{"gain_aug_db": 6, "norm_position": "pre", "inner_norm": false, "expert_mlp_ratio": 0.25, "experts_per_token": 2, "positions": "rope", "residual_init": "none", "max_grad_norm": 3.0, "lr_schedule": "wsd"}
Rows from block 3 of a small sound classifier, named by matrix and row number. Rows with one number within an expert belong to one neuron, the router's apart. Each number is 128 + 24 x the weight over its row's rms, rounded and kept within 0 to 255. All counts start at 0.
Before each expert's rows are labels from the 100 clips, of 14976, where the router gives the expert most weight on average: "peak in band" is the frequency band that holds the peak. Only what is clearly more common there than usual is listed. The data: acted Russian speech (Dusha).
# router: router (model.blocks.3.mlp.router.weight, 4x192), inputs 0-38
# up: expert up (model.blocks.3.mlp.up, 4x48x192), inputs 0-38
# down: expert down (model.blocks.3.mlp.down, 4x192x48, transposed), outputs 0-38

# expert 0
peak in band: 0 to 250 Hz
router.0 [171 107 112 130 143 112 130  99 129 130 105 104 120 154 134 106  98 105 129  97 129 140  70 133 153 133 152 145 111 179 153 140  92  42  69 140  83 147 110]
up.0 [122  82 122 157 119 135 103 147 143 110 132 130 132 141 101 126 171 114 112 146 152 116 125  93 139  93 114 124 113 109  98 105 164 142 120 108 135  77 169]
down.0 [170 113 152 145 155 102 107 132 152 101 156  93 122 177 116 124 145 129 119 164 152 110  93 111 148 115 107 128 113 127  92 145 141 123  95 113 115  88 168]
up.1 [115  97 136 152 126 118 106 152 140  99 133 124 131 139  95 118 167 107 104 145 158 119 113 106 142 102 115 124 121  99  93  93 180 149 116 115 131  76 173]
down.1 [172 110 159 134 144 111 111 152 150  91 150 109 132 173  99 129 150 109 129 143 159 123  94 111 140 130  99 129 120 129  90 125 150 106  84 124 118  92 177]
up.2 [119  88 122 157 120 137 100 154 148 106 127 132 126 140  96 126 167 108 100 154 153 116 123  97 139  94 113 125 117 107  97 104 162 145 113 111 134  80 161]
down.2 [167 111 158 145 147 105  98 144 151  90 144  98 127 172 106 121 160 109 113 159 153 108  95 101 156 124 107 137 119 123  98 147 148 119  85 118 121  91 167]
up.3 [122  84 124 158 120 133 106 150 147 101 140 135 138 140 105 126 171 111 107 141 154 118 116  96 139  96 118 125 115 110  97 104 168 142 119 109 137  79 160]
down.3 [174 111 152 144 149 108 111 143 158  96 151  92 139 166 108 124 144 119 127 167 157 113  96 104 154 120 108 131 113 134  89 152 146 119  91 117 124  82 166]
up.4 [131  94 117 163 110 137  80 154 158 114 115 154 133 133 105 127 168 124  93 141 154 106 136  90 128 111 119 123 120 128 105 123 159 130 105 112 146  81 163]
down.4 [166 117 163 143 162  98  80 138 152 116 151  73 114 164 102 116 139 123 107 160 151  94 104 100 148 134 115 118 122 142  98 150 134 134  98 118 130  94 147]
up.5 [125  81 118 162 117 144  94 155 150 112 122 135 126 136 101 127 165 108 101 154 152 118 130  93 128  97 115 120 117 115 101 112 165 144 116 108 140  84 153]
down.5 [166 108 152 140 145  98  99 147 152 100 151  87 128 172  97 119 143 123 113 167 160 106 103  99 152 119 115 127 127 131  95 159 142 115  86 125 115  84 157]
up.6 [126  84 122 159 116 141  97 151 149 110 124 132 126 134 104 125 169 102 106 155 152 119 129  96 135  94 121 123 118 110  95 108 161 144 113 107 131  80 164]
down.6 [177 109 149 139 144  98  97 145 159 104 148  93 125 173 103 121 145 125 126 160 154 107  96  98 147 116 109 129 126 119  90 156 147 114  90 117 124 101 166]
up.7 [123  79 116 163 119 141  90 156 147 117 122 132 126 135  95 125 163 112  94 151 152 117 130  93 136  96 116 123 119 117 107 112 157 144 114 108 140  85 156]
down.7 [165 102 145 145 149 106  94 145 150 104 138  86 125 174 101 113 146 121 115 160 160 102 102  97 150 117 114 134 121 132  98 157 146 120  84 115 130  81 152]
up.8 [124  85 123 160 123 137  93 157 148 114 123 129 121 140  95 125 161 109  91 150 152 116 127  97 137 101 117 123 117 108 101 107 162 144 110 111 140  81 159]
down.8 [163 119 155 138 150 105  88 145 164 114 144  90 121 173  93 119 143 116 114 166 148 106 103 105 151 116 112 130 119 130  95 145 143 118  83 123 120  88 165]
up.9 [137  78  96 174 110 144 112 149 153 116 117 154 137 132 104 134 164 123 102 142 145 119 127  91 132 104 111 121 112 115 105 135 147 135 126 111 141  88 167]
down.9 [178 104 155 146 153  79 103 129 142 112 166  70 124 158 104 120 141 132 121 174 140  92 102 115 147 109 136 151 123 128 111 146 142 117 111 122 123  91 144]
up.10 [118  89 128 156 121 131 101 152 145 108 132 132 133 138  99 123 167 107 108 146 155 118 121  96 141  96 116 124 112 102  96 100 170 145 114 110 134  78 166]
down.10 [163 108 150 133 146  96  96 146 161 100 143  89 132 173 106 131 155 118 118 158 159 112 101 101 153 119 105 130 115 124  83 144 152 121  92 116 118  85 169]
up.11 [131  84 119 161 115 161  85 157 159 118 116 142 120 137  98 129 162 107  87 154 148 121 140  93 123 101 122 123 127 111 106 114 151 145 111 121 141  88 150]
down.11 [148 109 158 140 154 104  74 148 141 109 138  86 116 171  88 108 142 129 107 165 148  99 116 105 165 118 125 137 123 136 102 149 154 111  78 121 112  90 145]
up.12 [112  98 138 153 129 120 105 156 136 106 129 125 124 140  91 121 172 106 106 155 158 115 113 107 148 107 115 125 126  99  90  94 175 145 111 115 129  75 173]
down.12 [158 122 162 134 129 115 106 145 150  94 145 114 137 175 111 120 153 130 124 136 157 127 106 113 140 123 101 120 123 132  86 127 155 108  90 132 116  77 181]
up.13 [114  96 133 156 123 123 107 151 139 104 136 131 129 140  95 120 171 108 105 147 155 118 117 103 142  97 115 125 118  98  97  96 172 147 111 114 130  77 171]
down.13 [163 117 156 132 149 109 113 147 155  94 154 105 137 168 117 132 149 114 131 143 161 128  94 108 150 125 107 133 120 135  88 143 153 113  90 120 109  82 173]
up.14 [119  84 130 155 121 130 103 149 145 110 128 129 127 137  95 124 169 104 102 149 158 121 123  97 141  99 116 124 117 101  96 102 170 145 114 112 134  76 171]
down.14 [174 112 151 133 152 101 108 143 152  96 149 100 132 170 112 118 154 112 116 158 160 115  98 105 152 120 109 129 115 129  93 135 153 115  97 101 117  88 175]
up.15 [123  85 120 160 121 139  93 154 150 113 124 132 125 135 100 123 163 107  95 151 150 116 133  95 136  96 115 120 117 113 102 105 163 144 112 110 139  86 157]
down.15 [175 110 154 142 147 104  90 153 158 105 148  91 121 171  94 127 143 119 113 164 145 101 109 103 153 112 108 138 120 126  82 162 154 123  90 117 127  84 169]
up.16 [119  85 126 159 123 137  89 153 147 113 121 129 124 133  91 123 167 108  99 151 153 116 128  94 135  95 116 123 116 109 103 101 166 144 112 111 138  84 159]
down.16 [165 104 158 140 153 103 103 142 161 105 143  91 125 170 104 123 148 118 117 161 145 104  98  96 150 129 110 135 116 131  95 149 144 119  90 119 126  84 164]
up.17 [122  87 127 159 127 132  99 155 144 107 132 129 127 136  99 117 163 110 100 146 156 116 122  99 138 101 112 121 114 106 105 105 172 143 115 112 137  83 164]
down.17 [170 119 154 142 155 104 105 144 150 101 140  94 127 168  98 129 148 116 110 157 153 117 107  99 154 133 121 134 123 132  92 157 148 117  91 117 123  76 171]
up.18 [127  95 130 158 119 126 105 151 151 105 139 140 143 139 105 129 170 115 112 141 156 121 123  99 131 100 116 126 113 111  96 109 170 138 115 108 137  74 172]
down.18 [175 131 151 130 157  98 110 138 162 109 148  87 131 164 107 130 150 121 125 151 148 115 105 109 147 133 105 127 118 136  89 162 148 123  99 112 128  86 178]

# expert 2
peak in band: 4000 to 8000 Hz
router.2 [118 117  99 106 112 132 146  57 145 139 111 155 182 123 144 160 151 144 136 148 123 112  93 129 117 115 144 151 140 153 129 117 109  97 107 141 106 125 150]
up.0 [162  97  84 159 106 123 115 152 161 124 123 153 149 132 111 142 156  87 132 133 155 153  94  76 152 108  98 109 130 116  99 156 140 108 112 121 134  89 162]
down.0 [119 131 149 102 128  93 119 112 141 159 165  95 153 140 118 130 124 175 133 125 137 101 179 153 104 116 138 156 104 144 120  92 122 113  97 108 125 136 109]
up.1 [137  87  93 169 123  99 102 111 167 163 114 161 128 163 113 132 129 119 116 140 130  95 137  57 181 120  99 113 118 148 110 168 124 153 113  92 138 114 147]
down.1 [140 127 135 129 147  81 115 154 167 141 174  94 140 111 121 179 104 128 139 100 137 136 156 115 124 131 128 161  95 188 116 107 116 109 100  97 117 124 123]
up.2 [130  87  96 169 132 112  92 123 174 167  95 160 110 149  98 137 117 110 108 152 129  98 137  57 184 120 103 120 119 140 116 154 122 152 104  92 147 113 151]
down.2 [118 107 129 122 147  73 125 145 164 157 162  91 146 114 114 173  88 132 124 107 124 121 162  99 123 141 133 152 112 181 124 103 123 110 119  87 120 130 126]
up.3 [145  98  83 162 121 131  98 129 166 152 127 140 129 143 115 150 128 100 111 139 123 127 129  62 169 121 101 101 129 138 106 167 126 152 124 107 139 104 147]
down.3 [135 140 143 130 154  54 118 131 153 150 162 112 146 122 117 157 105 156 121 119 129  99 157 116 144 133 146 166  93 173 118 108 123 100  93  85 119 136 101]
up.4 [ 93 118 118 136 159  84  99 114 173 148 114 175 112 111  89 135 110 148  97 171  90  83 135 105 136 157 127 145  99 139 132 113 129 164  98  80 173 133 159]
down.4 [137 103 143 161 146 101 105 130 101 104 161 116 128 173 122  94 134 104 103 119 134 119 110 123 159 153 104 107 153 123 103 111 175 136 109 136 129 112 131]
up.5 [154  87  84 164 117 130 111 137 176 127 122 139 145 138 130 142 152  74 128 148 143 148  96  65 170 112 109 108 128 112  96 164 127 117 111 109 130  96 150]
down.5 [109 140 142 107 133  81 120 140 139 154 155  96 144 132 117 145 107 166 131 111 138  99 184 150 104 116 144 155  96 156 125  82 124 112  99  98 115 145 114]
up.6 [132  91  93 169 134 125  87 136 168 165 104 149 111 144  94 137 123 103 107 149 126 106 140  63 175 118 106 112 119 140 112 151 125 148 105  92 150 106 148]
down.6 [127 116 142 131 152  58 117 145 165 153 168  87 143 103 132 165 100 135 131 105 127 113 158 108 125 137 129 155 102 181 124 115 120 117 109  94 129 124 111]
up.7 [124  93  96 178 132 114  87 138 166 155 102 150 124 142  84 130 123 121  94 160 125  99 136  78 156 120  97 117 124 126 112 144 134 159 102  93 166  99 161]
down.7 [139 128 129 107 158  65 131 134 158 149 187  80 145 109 134 185  90 134 135 118 122 116 170 106 120 130 123 136 114 168 116 111 128 145 144  91 124 134 123]
up.8 [128  98  93 182 139  76 109 115 172 143 120 158 126 161 107 122 122 112 104 151 119 100 117  81 183 120  91 124 116 128 101 166 134 139 112  90 145 101 167]
down.8 [134 120 127 120 171  87 104 145 138 150 178  84 132 122 115 165  95 146 115 118 128 109 148  96 140 160 143 149  98 182 114  99 140 150 130  80 143 139 132]
up.9 [150 106  86 161 118 135 102 150 171 138 120 141 143 131 113 147 149  85 120 140 137 144 109  74 155 120 114 108 128 119  93 162 129 115 108 112 139  84 159]
down.9 [109 137 145 118 145  73 127 137 141 152 156 108 140 120 116 143 110 167 123 117 140  92 176 154 116 121 142 168 114 155 136  91 116 102 105  98 113 145 113]
up.10 [138  96  89 165 129 130  94 135 167 157 110 153 115 149  99 140 129 106 110 143 129 114 133  66 173 121 114 113 125 136 108 156 122 147 102  98 149 106 151]
down.10 [136 123 133 120 158  46 111 142 156 149 153  89 144 118 133 155 101 138 134 112 122  96 172 114 132 148 126 158 112 186 122 103 130 110 116  88 137 128 115]
up.11 [130  96  91 171 134 122 100 137 181 154  91 159 114 140  97 136 122 119 108 151 123 104 131  73 173 126 106 120 120 137 113 160 121 138  96  97 163 105 157]
down.11 [135 124 128 118 162  60 130 136 166 134 172  92 138 116 131 176  92 125 134 105 102 111 164 111 136 143 133 138 116 184 129 123 119 106 127  86 124 135 121]
up.12 [139 101  80 162 110 101 118 148 161 113 145 162 159 130 108 145 150  93 138 135 144 142  97  79 160 113 101 116 121 116  97 138 130 121 127 108 127  90 158]
down.12 [102 139 152 117 133 111  91 135 147 173 171  86 110 148  99 120 107 158 110 156 124  86 167 141 136 130 140 145 103 156 116  86 125 110  83  91 122 139 122]
up.13 [125  91  88 176 131  92  95 109 171 145 112 152 117 141 109 134 123 104 111 163 119 109 130  65 173 114  91 113 130 134 108 192 123 116  93  98 149  91 166]
down.13 [149 148 150 112 160  99 101 156 159 135 189  74 139 126 109 162  99 143 104 114 128 122 185 116 131 140 143 168  98 168 128 104 127 133 129 108 127 134  97]
up.14 [157  94  85 158 107 121 112 155 155 124 127 152 155 130 111 141 158  84 132 132 152 157  97  79 154 110 100 108 131 113 102 156 140 109 113 121 136  84 161]
down.14 [112 136 146 108 125  88 117 107 124 144 169  98 147 145 118 131 126 173 128 117 134  94 169 158 108 116 142 153 110 135 118  91 124 108  97 105 115 141 120]
up.15 [135  95  69 137 137 132 104 145 185 120 132 146 147 115 113 155 131 111 106 148 112 129 114  70 145 135 117 129 100 147 119 131 142 131 108  93 155  95 147]
down.15 [144 117 141 182 129 104 121 164 117  86 172 130 127 147 138  95 128 108 109 143 139 128 112 150 146 109  75 115 154 111 155 116 139 115 134 140 142 169  99]
up.16 [162 118 148 145  93 112 118 101 115 122 174  87 112 162 130  94 163  76 128 123 158 132 158 108 138 101 104 102 138  85 102 121 157 153 145 130 100 120 121]
down.16 [116 119 125 130 143  99  89 125 115 163 117 119 143 109 113 107 104 159  90 121 117  96 169 162  95 155 129 129 126 143 158 103 112 169 131 116 166 151 122]
up.17 [146  97  85 161 127 117 106 132 182 121 124 149 129 143 128 152 141 111 105 147 135 129 104  68 163 128 103 120 114 133 118 186 138 125 113  97 142  91 153]
down.17 [154 113 158 122 135  64 131 154 139 122 175  96 143 133 137 152 123  95 122 118 150 139 146 125 156 126 133 155 110 158 137 114 137 103 120 105 111 163  99]
up.18 [131 100  96 165 126 131  89 142 171 162 126 144 143 137  91 134 140 105 107 162 124 113 134  72 146 133  87  92 134 126 105 126 142 158 106  99 156  90 166]
down.18 [124 120 133 123 134  55 132 127 137 161 172 106 147 114 135 157  94 154 141 102 135 122 168 118 117 107 121 146 103 147 139 106  93 142 131  96 118 151  96]

# expert 1
peak in band: 500 to 1000 Hz
router.1 [112 172 161 126 170 157 131 197 119 141 139 102  98 106 104 131 143 103 146 121 117 132 169 145 104 162 127 126 122 138  95  89 127 172 162 137 138  93 146]
up.0 [135  98  88 141 101 111 119 102 153 172 123 120 114 104 157 147  99 117 122 129 127 130 148  84 122  94 110 120 117 130 167 181  76 130 130 117 127 184  74]
down.0 [116 123  90  97 135 149 134 138 161 139 128 107 166 103 132 183 129 105 140  90 113 166 126 114 118 122 131 119 127 139 101 124 105 129 130 139 121 113 146]
up.1 [139 109  95 137 110 120 121 100 139 174 117 120  99 100 148 144  93 106 116 136 126 123 161  88 124  95 122 128 109 138 165 163  85 127 116 110 119 187  72]
down.1 [ 89 139  95  96 124 146 130 137 162 166 111 112 154 100 123 167 122 105 146  91 115 161 142 119 134 113 130 126 130 142 115 117  78 125 137 142 124 133 128]
up.2 [148  80  86 162 104 114 101 104 163 166 121 121 104 117 139 137 112  90 110 139 127 125 147  62 130  85  96 111 133 121 156 186  98 134 115 117 130 158  90]
down.2 [116 124  90  90 114 135 145 140 160 152 125 116 152  93 142 182 124 117 166  85 118 155 136 109 118 125 152 139 125 157 113 131  92 115 133 126 119 118 122]
up.3 [144  84  88 160 105 113 112 106 161 162 119 123 111 104 145 139 104  95 115 138 131 126 152  71 129  86 103 113 127 124 160 186 100 133 121 116 123 162  86]
down.3 [119 114  86  92 115 144 146 137 160 153 129 114 160  90 137 185 120 116 163  90 114 158 137 104 112 123 150 124 124 145 110 129  98 112 148 131 121 117 132]
up.4 [136 112 104 132 113 122 130 112 138 168 120 123  95  94 151 146  92 110 130 135 130 139 143  96 128  96 126 139 102 139 179 151  79 144 129 114 124 197  69]
down.4 [ 91 133 106 100 128 148 136 128 153 166 111 119 151 106 137 168 133 111 150  97 116 159 136 118 127 116 125 113 131 140 113 122  85 121 137 136 118 138 129]
up.5 [127 109  93 137 116 123 122 111 138 176 115 114  96  89 150 150  89 110 130 135 121 128 162  97 132  98 123 130 106 146 175 152  80 142 122 114 125 196  70]
down.5 [ 88 141 104  96 139 143 127 138 161 166 116 100 149 109 124 170 122 102 140  99 116 145 149 121 143 118 124 117 131 157 108 114  89 126 114 123 120 130 127]
up.6 [146  77  83 164 106 111 105 104 160 159 118 124 108 108 141 140 107  87 111 140 131 123 144  67 133  85 101 111 129 121 160 183  96 131 117 117 125 161  88]
down.6 [121 129  88  85 114 135 154 134 155 148 131 119 151  97 142 186 119 109 156  90 117 154 132 107 116 122 154 131 127 148 109 138  85 115 142 129 121 114 132]
up.7 [145  91  88 148 107 111 117  97 157 169 121 118 110 103 154 142  97 109 124 131 124 128 147  77 127  89 109 118 121 132 164 188  82 130 125 117 121 174  78]
down.7 [115 116 101  89 124 146 150 137 162 149 136 106 157  95 141 186 126 119 146  93 115 171 133 114 113 124 140 124 132 146 109 137  99 122 135 135 125 108 138]
up.8 [134 104  90 140 108 108 133 117 144 160 129 129 113  93 155 149  89 120 138 129 128 129 150  94 123  92 116 129 112 135 173 157  70 126 130 114 119 193  68]
down.8 [ 98 129  92  95 126 145 144 136 152 154 131  97 167  94 140 185 126 103 155  98 121 156 128 118 120 113 127 121 137 144  99 116  98 128 142 133 119 120 141]
up.9 [148  81  88 165 108 111 100 109 164 161 120 126 107 113 138 144 111  93 108 139 122 128 145  66 130  84  95 106 136 119 160 186 103 135 117 116 131 152  92]
down.9 [112 125  85  83 117 138 153 136 159 150 127 116 149  95 148 186 113 117 160  89 119 152 143 108 118 117 154 130 119 160 118 134  90 114 146 125 122 111 126]
up.10 [116 105  84 148 104  86 151  90 134 164 115 147 123  90 165 143 109 125 149 137 123 139 118 120 116  90 110 125 130 102 146 163  68 131 132 130 126 174 115]
down.10 [145 113  96  90 134 151 139 141 153 145 160 108 174  94 126 181 120 125 145  98 110 158 120 112 115 155 139 132 119 150 116 152 116 142 147 122 134 109 138]
up.11 [143  94  86 147 105 115 117 102 156 166 119 121 116  99 154 144 101 120 128 128 127 127 150  82 122  87 110 116 118 132 164 179  76 127 126 114 126 177  80]
down.11 [105 116  91  92 131 152 133 137 159 144 132 110 160  97 132 181 123 110 153  95 117 162 140 107 112 116 134 123 132 149 102 126 101 127 137 129 119 113 143]
up.12 [141  95  90 145 105 109 122  99 150 166 124 119 108 100 159 146  96 120 127 135 125 128 149  84 128  94 109 119 118 134 167 176  81 128 128 117 123 181  78]
down.12 [105 125  90  92 127 145 141 133 163 146 145 111 158  98 137 183 134 107 148 100 115 161 130 104 119 120 130 119 120 147  98 130 106 126 130 125 121 106 142]
up.13 [145  94  86 146 103 112 121  92 157 167 126 117 113 103 159 143  98 113 127 133 121 128 144  79 126  94 110 118 116 129 165 186  77 129 124 117 122 179  74]
down.13 [115 114  96  97 127 148 138 144 165 136 132 104 167  97 135 182 134 113 153  96 111 173 121 114 109 125 133 128 127 141 106 139 102 128 131 132 121 115 144]
up.14 [118 105  86 153 104  89 148  99 128 172 118 142 117  89 159 147 111 132 153 138 127 133 128 115 115  93 114 126 129 117 150 160  74 124 132 127 126 175 110]
down.14 [135 116  92  88 145 152 128 143 156 143 152 103 172  93 121 186 115 129 144 101 105 155 127 104 114 144 145 128 122 155 116 139 115 131 143 121 122 105 149]
up.15 [146  87  90 156 104 114 110  98 159 167 121 118 110 101 148 142 100 103 122 137 125 125 153  69 126  89 106 115 123 131 161 185  92 131 125 114 121 173  79]
down.15 [118 120  87  94 123 143 141 139 161 147 130 109 161  95 132 196 122 121 157  91 113 169 142 106 114 123 143 129 124 150 117 125  97 125 139 135 114 115 136]
up.16 [145 100  89 144 106 113 120 100 150 163 121 121 110 101 156 147 100 116 132 130 125 129 158  81 120  91 112 122 111 134 164 178  80 126 120 111 125 180  72]
down.16 [ 97 129  99  91 130 150 133 137 152 149 133 102 158  94 137 184 126 107 154  98 118 159 141 115 118 119 127 120 136 147 104 117  99 123 140 136 116 111 138]
up.17 [148  83  90 156 107 114 109  97 161 164 123 115 103 107 152 137 100  98 120 136 125 130 151  69 131  86 102 112 127 127 160 190  94 130 120 115 124 169  82]
down.17 [122 123  94  93 119 148 143 135 150 148 130 112 159  97 143 181 119 121 151  83 114 164 131 105 117 116 148 130 130 150 110 134  99 117 139 132 127 119 139]
up.18 [157  99  67 133 110 152 118 105 167 157 139 103 122 119 155 140 120  72 126 144 102 158  98  85 127 127 116  85 146 115 127 194 121 133 126 138 146 133  98]
down.18 [108 162 146  95 141 110 140 121 101 126 127 130 117 132 126 103 129 171 135 122 133 101 138 185 111 167 134 125 147 171 114  61 154 121 131 139 139 104 139]

# expert 3
peak in band: 1000 to 2000 Hz
router.3 [118 115 150 131  96 132 161  84 113 151 139 172 121 139 113 127 122 171 139 109 153  95 129 121 141 148 140 125 118  90 131 144 167 157 156 117 124 153 118]
up.0 [103 142 161 150 128 113 133 107 104 122 152 142 104 166 123  72 148 121 118 147 156 113 150 143 135 133 131 151 123  96 110  91 162 123 117 121 105 139 124]
down.0 [148 124 100 146 159 140 114 171 181  85 132 156 162 113 110 154 120 110 112 139  89 128 104 116 137 169 102 109 150 155 128 124 154 131 123 116 162 118 144]
up.1 [129 114  86 129 136 156  96 167 176 128  71 156 152  79 103 147 128 118  93 129 109 133 130 110 121 122 123 121 144 135 147 134 128 132 104 141 185 116 151]
down.1 [124 126 155 117  96 106 123  86  83 103 145  99 103 175 124  82 144 121 126 118 137 117 119 147 160 128 119 113 140  89 101  89 152 149 135 124 122 128 136]
up.2 [150  70 116 178 115 116  91 159 127 119 124 119 131 123  91 121 150  96  81 145 149 125 146  89 113  94 110 113 145  86 120 129 168 144 109 124 148 108 150]
down.2 [ 94 185 162 108 107 121  93 153 142 134 118 193 116 141  94 119 129 196 133 123 124  99 150 149 122 137  81 103 157 121 141 116 128 135 114 125 142 157 118]
up.3 [134 113  91 128 131 156 103 164 167 118  72 164 157  82 103 143 132 122  93 124 114 133 123 106 114 121 124 119 144 131 148 126 124 135 103 142 186 115 149]
down.3 [121 126 163 117  99 112 122  81  72 120 137  94 101 171 125  92 142 132 138 125 137 114 138 150 151 132 114 117 132  87 102  88 150 145 140 134 131 113 147]
up.4 [121 111  83 129 124 148  96 176 159 131  88 151 143  78 104 149 134 116  98 127 129 136 127 107 115 113 121 117 145 138 155 128 130 146 105 142 175 116 143]
down.4 [129 144 156 121  99 107 120  83  82 146 162 101 104 173 132  83 137 137 118 120 130 114 151 160 136 125 118 115 129  89 118  96 150 165 162 136 122 133 122]
up.5 [141 112 125 138 113 160 111 107 140 147 146 114 114 153 131 130 146  68 124 116 130 163 137 114 155 105 108  89 138  99 102 157 134 141 140 143 101 118 116]
down.5 [113 124 165 170 129  93 111 119 131 126 121 119  83 155 123  85 111 111 124 156 131 114 132 137 156 111  94 117 150 101 145 101 134 142 117 149 112 155 104]
up.6 [108 129 147 170 132 108 115 124 120 106 146 143 118 161 111  85 146 126 105 147 158 104 152 136 141 107 121 137 143 102 106  86 180 120 111 113 107 138 129]
down.6 [150 166  99 132 144 130 104 187 180  63 128 176 160 120 114 156 130 115 109 135  99 126 100 133 128 153  95 109 155 152 130 137 152 117 102 120 169 124 141]
up.7 [105 130 148 166 116 109 126 114 110 109 157 146 112 159 124  74 151 121 121 143 162 116 156 132 123 118 122 139 128  85 111  82 167 136 122 115 111 133 130]
down.7 [145 151  94 147 160 131 109 172 177  80 146 172 151 110 116 149 119 117 113 142  93 131 102 131 122 155  95 110 157 165 131 128 149 127 108 114 163 133 142]
up.8 [118 130 105 110 150 151 101 158 144 125  73 115 133  78 109 148 117 119 114 110 117 127 131 125 130 117 145 135 121 160 178  98 108 119  81 137 173 125 116]
down.8 [156 117 167 138 103 112 128  76  55 158 168  77 108 129 155  82 134 136 151 121 152 126 133 131 101 138 133 136 132 106 101 106 142 154 170 114 128 133 115]
up.9 [129 122  88 129 135 157 109 178 149 117  67 143 122  97 109 128 140  94 112 128 148 141 118 116 128 103 136 137 134 148 158 126 126 129 107 144 157 118 136]
down.9 [128 117 168 113  88 124 117  96  87 144 130 113 111 165 131  97 146 151 120 112 131  96 136 142 135 115 123 123 118  86 125 124 132 167 151 132 133 128 141]
up.10 [125 112  83 127 130 151  94 176 171 133  78 155 140  80 100 142 130 112 101 128 126 133 119 108 119 113 125 123 142 138 153 118 128 143 106 140 177 113 147]
down.10 [135 139 160 128 104 112 114  88  90 120 154  92  93 166 119  84 143 136 122 123 130 114 140 155 145 119 117 113 135  88 119 103 150 155 155 135 124 121 129]
up.11 [134 116  86 139 133 153 100 165 178 126  75 169 149  78 102 136 130 119  87 126 109 133 124 105 115 124 122 118 144 129 143 130 123 132 103 133 188 116 151]
down.11 [128 111 160 115  99 109 118  91  89 113 143  98 106 178 118  91 140 114 122 125 137 117 128 143 156 137 115 109 132  88 100  88 153 141 144 138 120 116 136]
up.12 [101 129 139 174  97 165 118 135 124 125 159 112 123 134 132  99 140 117  84 141 170 125 142  98 145 109 130 132 124 117 115 122 162 136 132  99 122 146 124]
down.12 [125 145 115 147 148 130 104 155 158  76 137 171 128 122 111 148 112 151 106 123 110 122 120 135 141 133 119 108 153 136 158  76 122 154 152 139 115 167 130]
up.13 [170  96 102 141  82 121 111 103 139 129 157 119 139 140 131 145 137 107 103 121 149 141 143  89 105  71 102 110 144 102 138 180 137 152 146 149 121 123 107]
down.13 [116 159 163 115  99 137 114 149 108  91 122 151 123 147 125 108 143 175 145 114 129 117 142 159 105  92 105 111 136  62 129 101 131 143 136 158 114 139 103]
up.14 [130 127  92 118 124 159 105 180 165 114  80 162 156  83 110 153 132 134 107 115 119 133 123 110 111 124 136 130 139 143 160 131 122 130 115 146 175 114 143]
down.14 [128 121 157 134  90 110 128  92  82 119 145 101 105 174 128  82 139 132 117 115 141 114 139 152 141 127 118 117 127  75 104  91 155 156 153 143 132 116 155]
up.15 [129 114  89 130 136 149 103 174 171 128  76 157 149  80 104 148 131 120  93 122 117 132 121 109 114 123 124 124 143 132 149 129 128 139 109 138 183 118 147]
down.15 [131 126 166 132 113 109 123  77  92 114 145  95 104 164 138  81 142 126 131 123 132 120 130 135 158 132 115 117 127  86 109 100 142 149 139 143 128 125 136]
up.16 [128 115  85 132 134 154  95 169 177 130  75 155 145  77 101 141 128 117  93 129 110 133 125 105 121 121 122 120 148 135 142 133 129 134 103 138 188 114 148]
down.16 [137 123 165 128 107  98 115  89  87 112 152 101 103 178 122  86 139 127 124 120 132 113 119 141 160 133 112 113 131  83 103  88 156 160 141 132 126 119 139]
up.17 [128  97  95 143 125 140 102 167 149 134  98 121 119  97 116 126 143  93  99 158 154 140 119  85 127 104 109 114 146 125 142 141 129 159 126 131 156 109 155]
down.17 [111 103 148 134 102 116 135  94  98 144 127 134 110 159 123  88 132 149 124 142 131 108 140 148 139 105 114 110 132  69 143 120  86 158 150 156 132 148 119]
up.18 [131 116  88 128 139 160  93 176 168 109  79 156 142  80 103 141 130 115  94 136 122 134 115 101 120 124 124 122 144 136 151 125 131 136 106 141 186 109 154]
down.18 [137 121 150 124 103 108 126  91  88 123 156 105 100 173 126  82 142 139 123 116 128 117 139 150 147 119 114 112 128  80 104 106 154 156 158 135 137 124 134]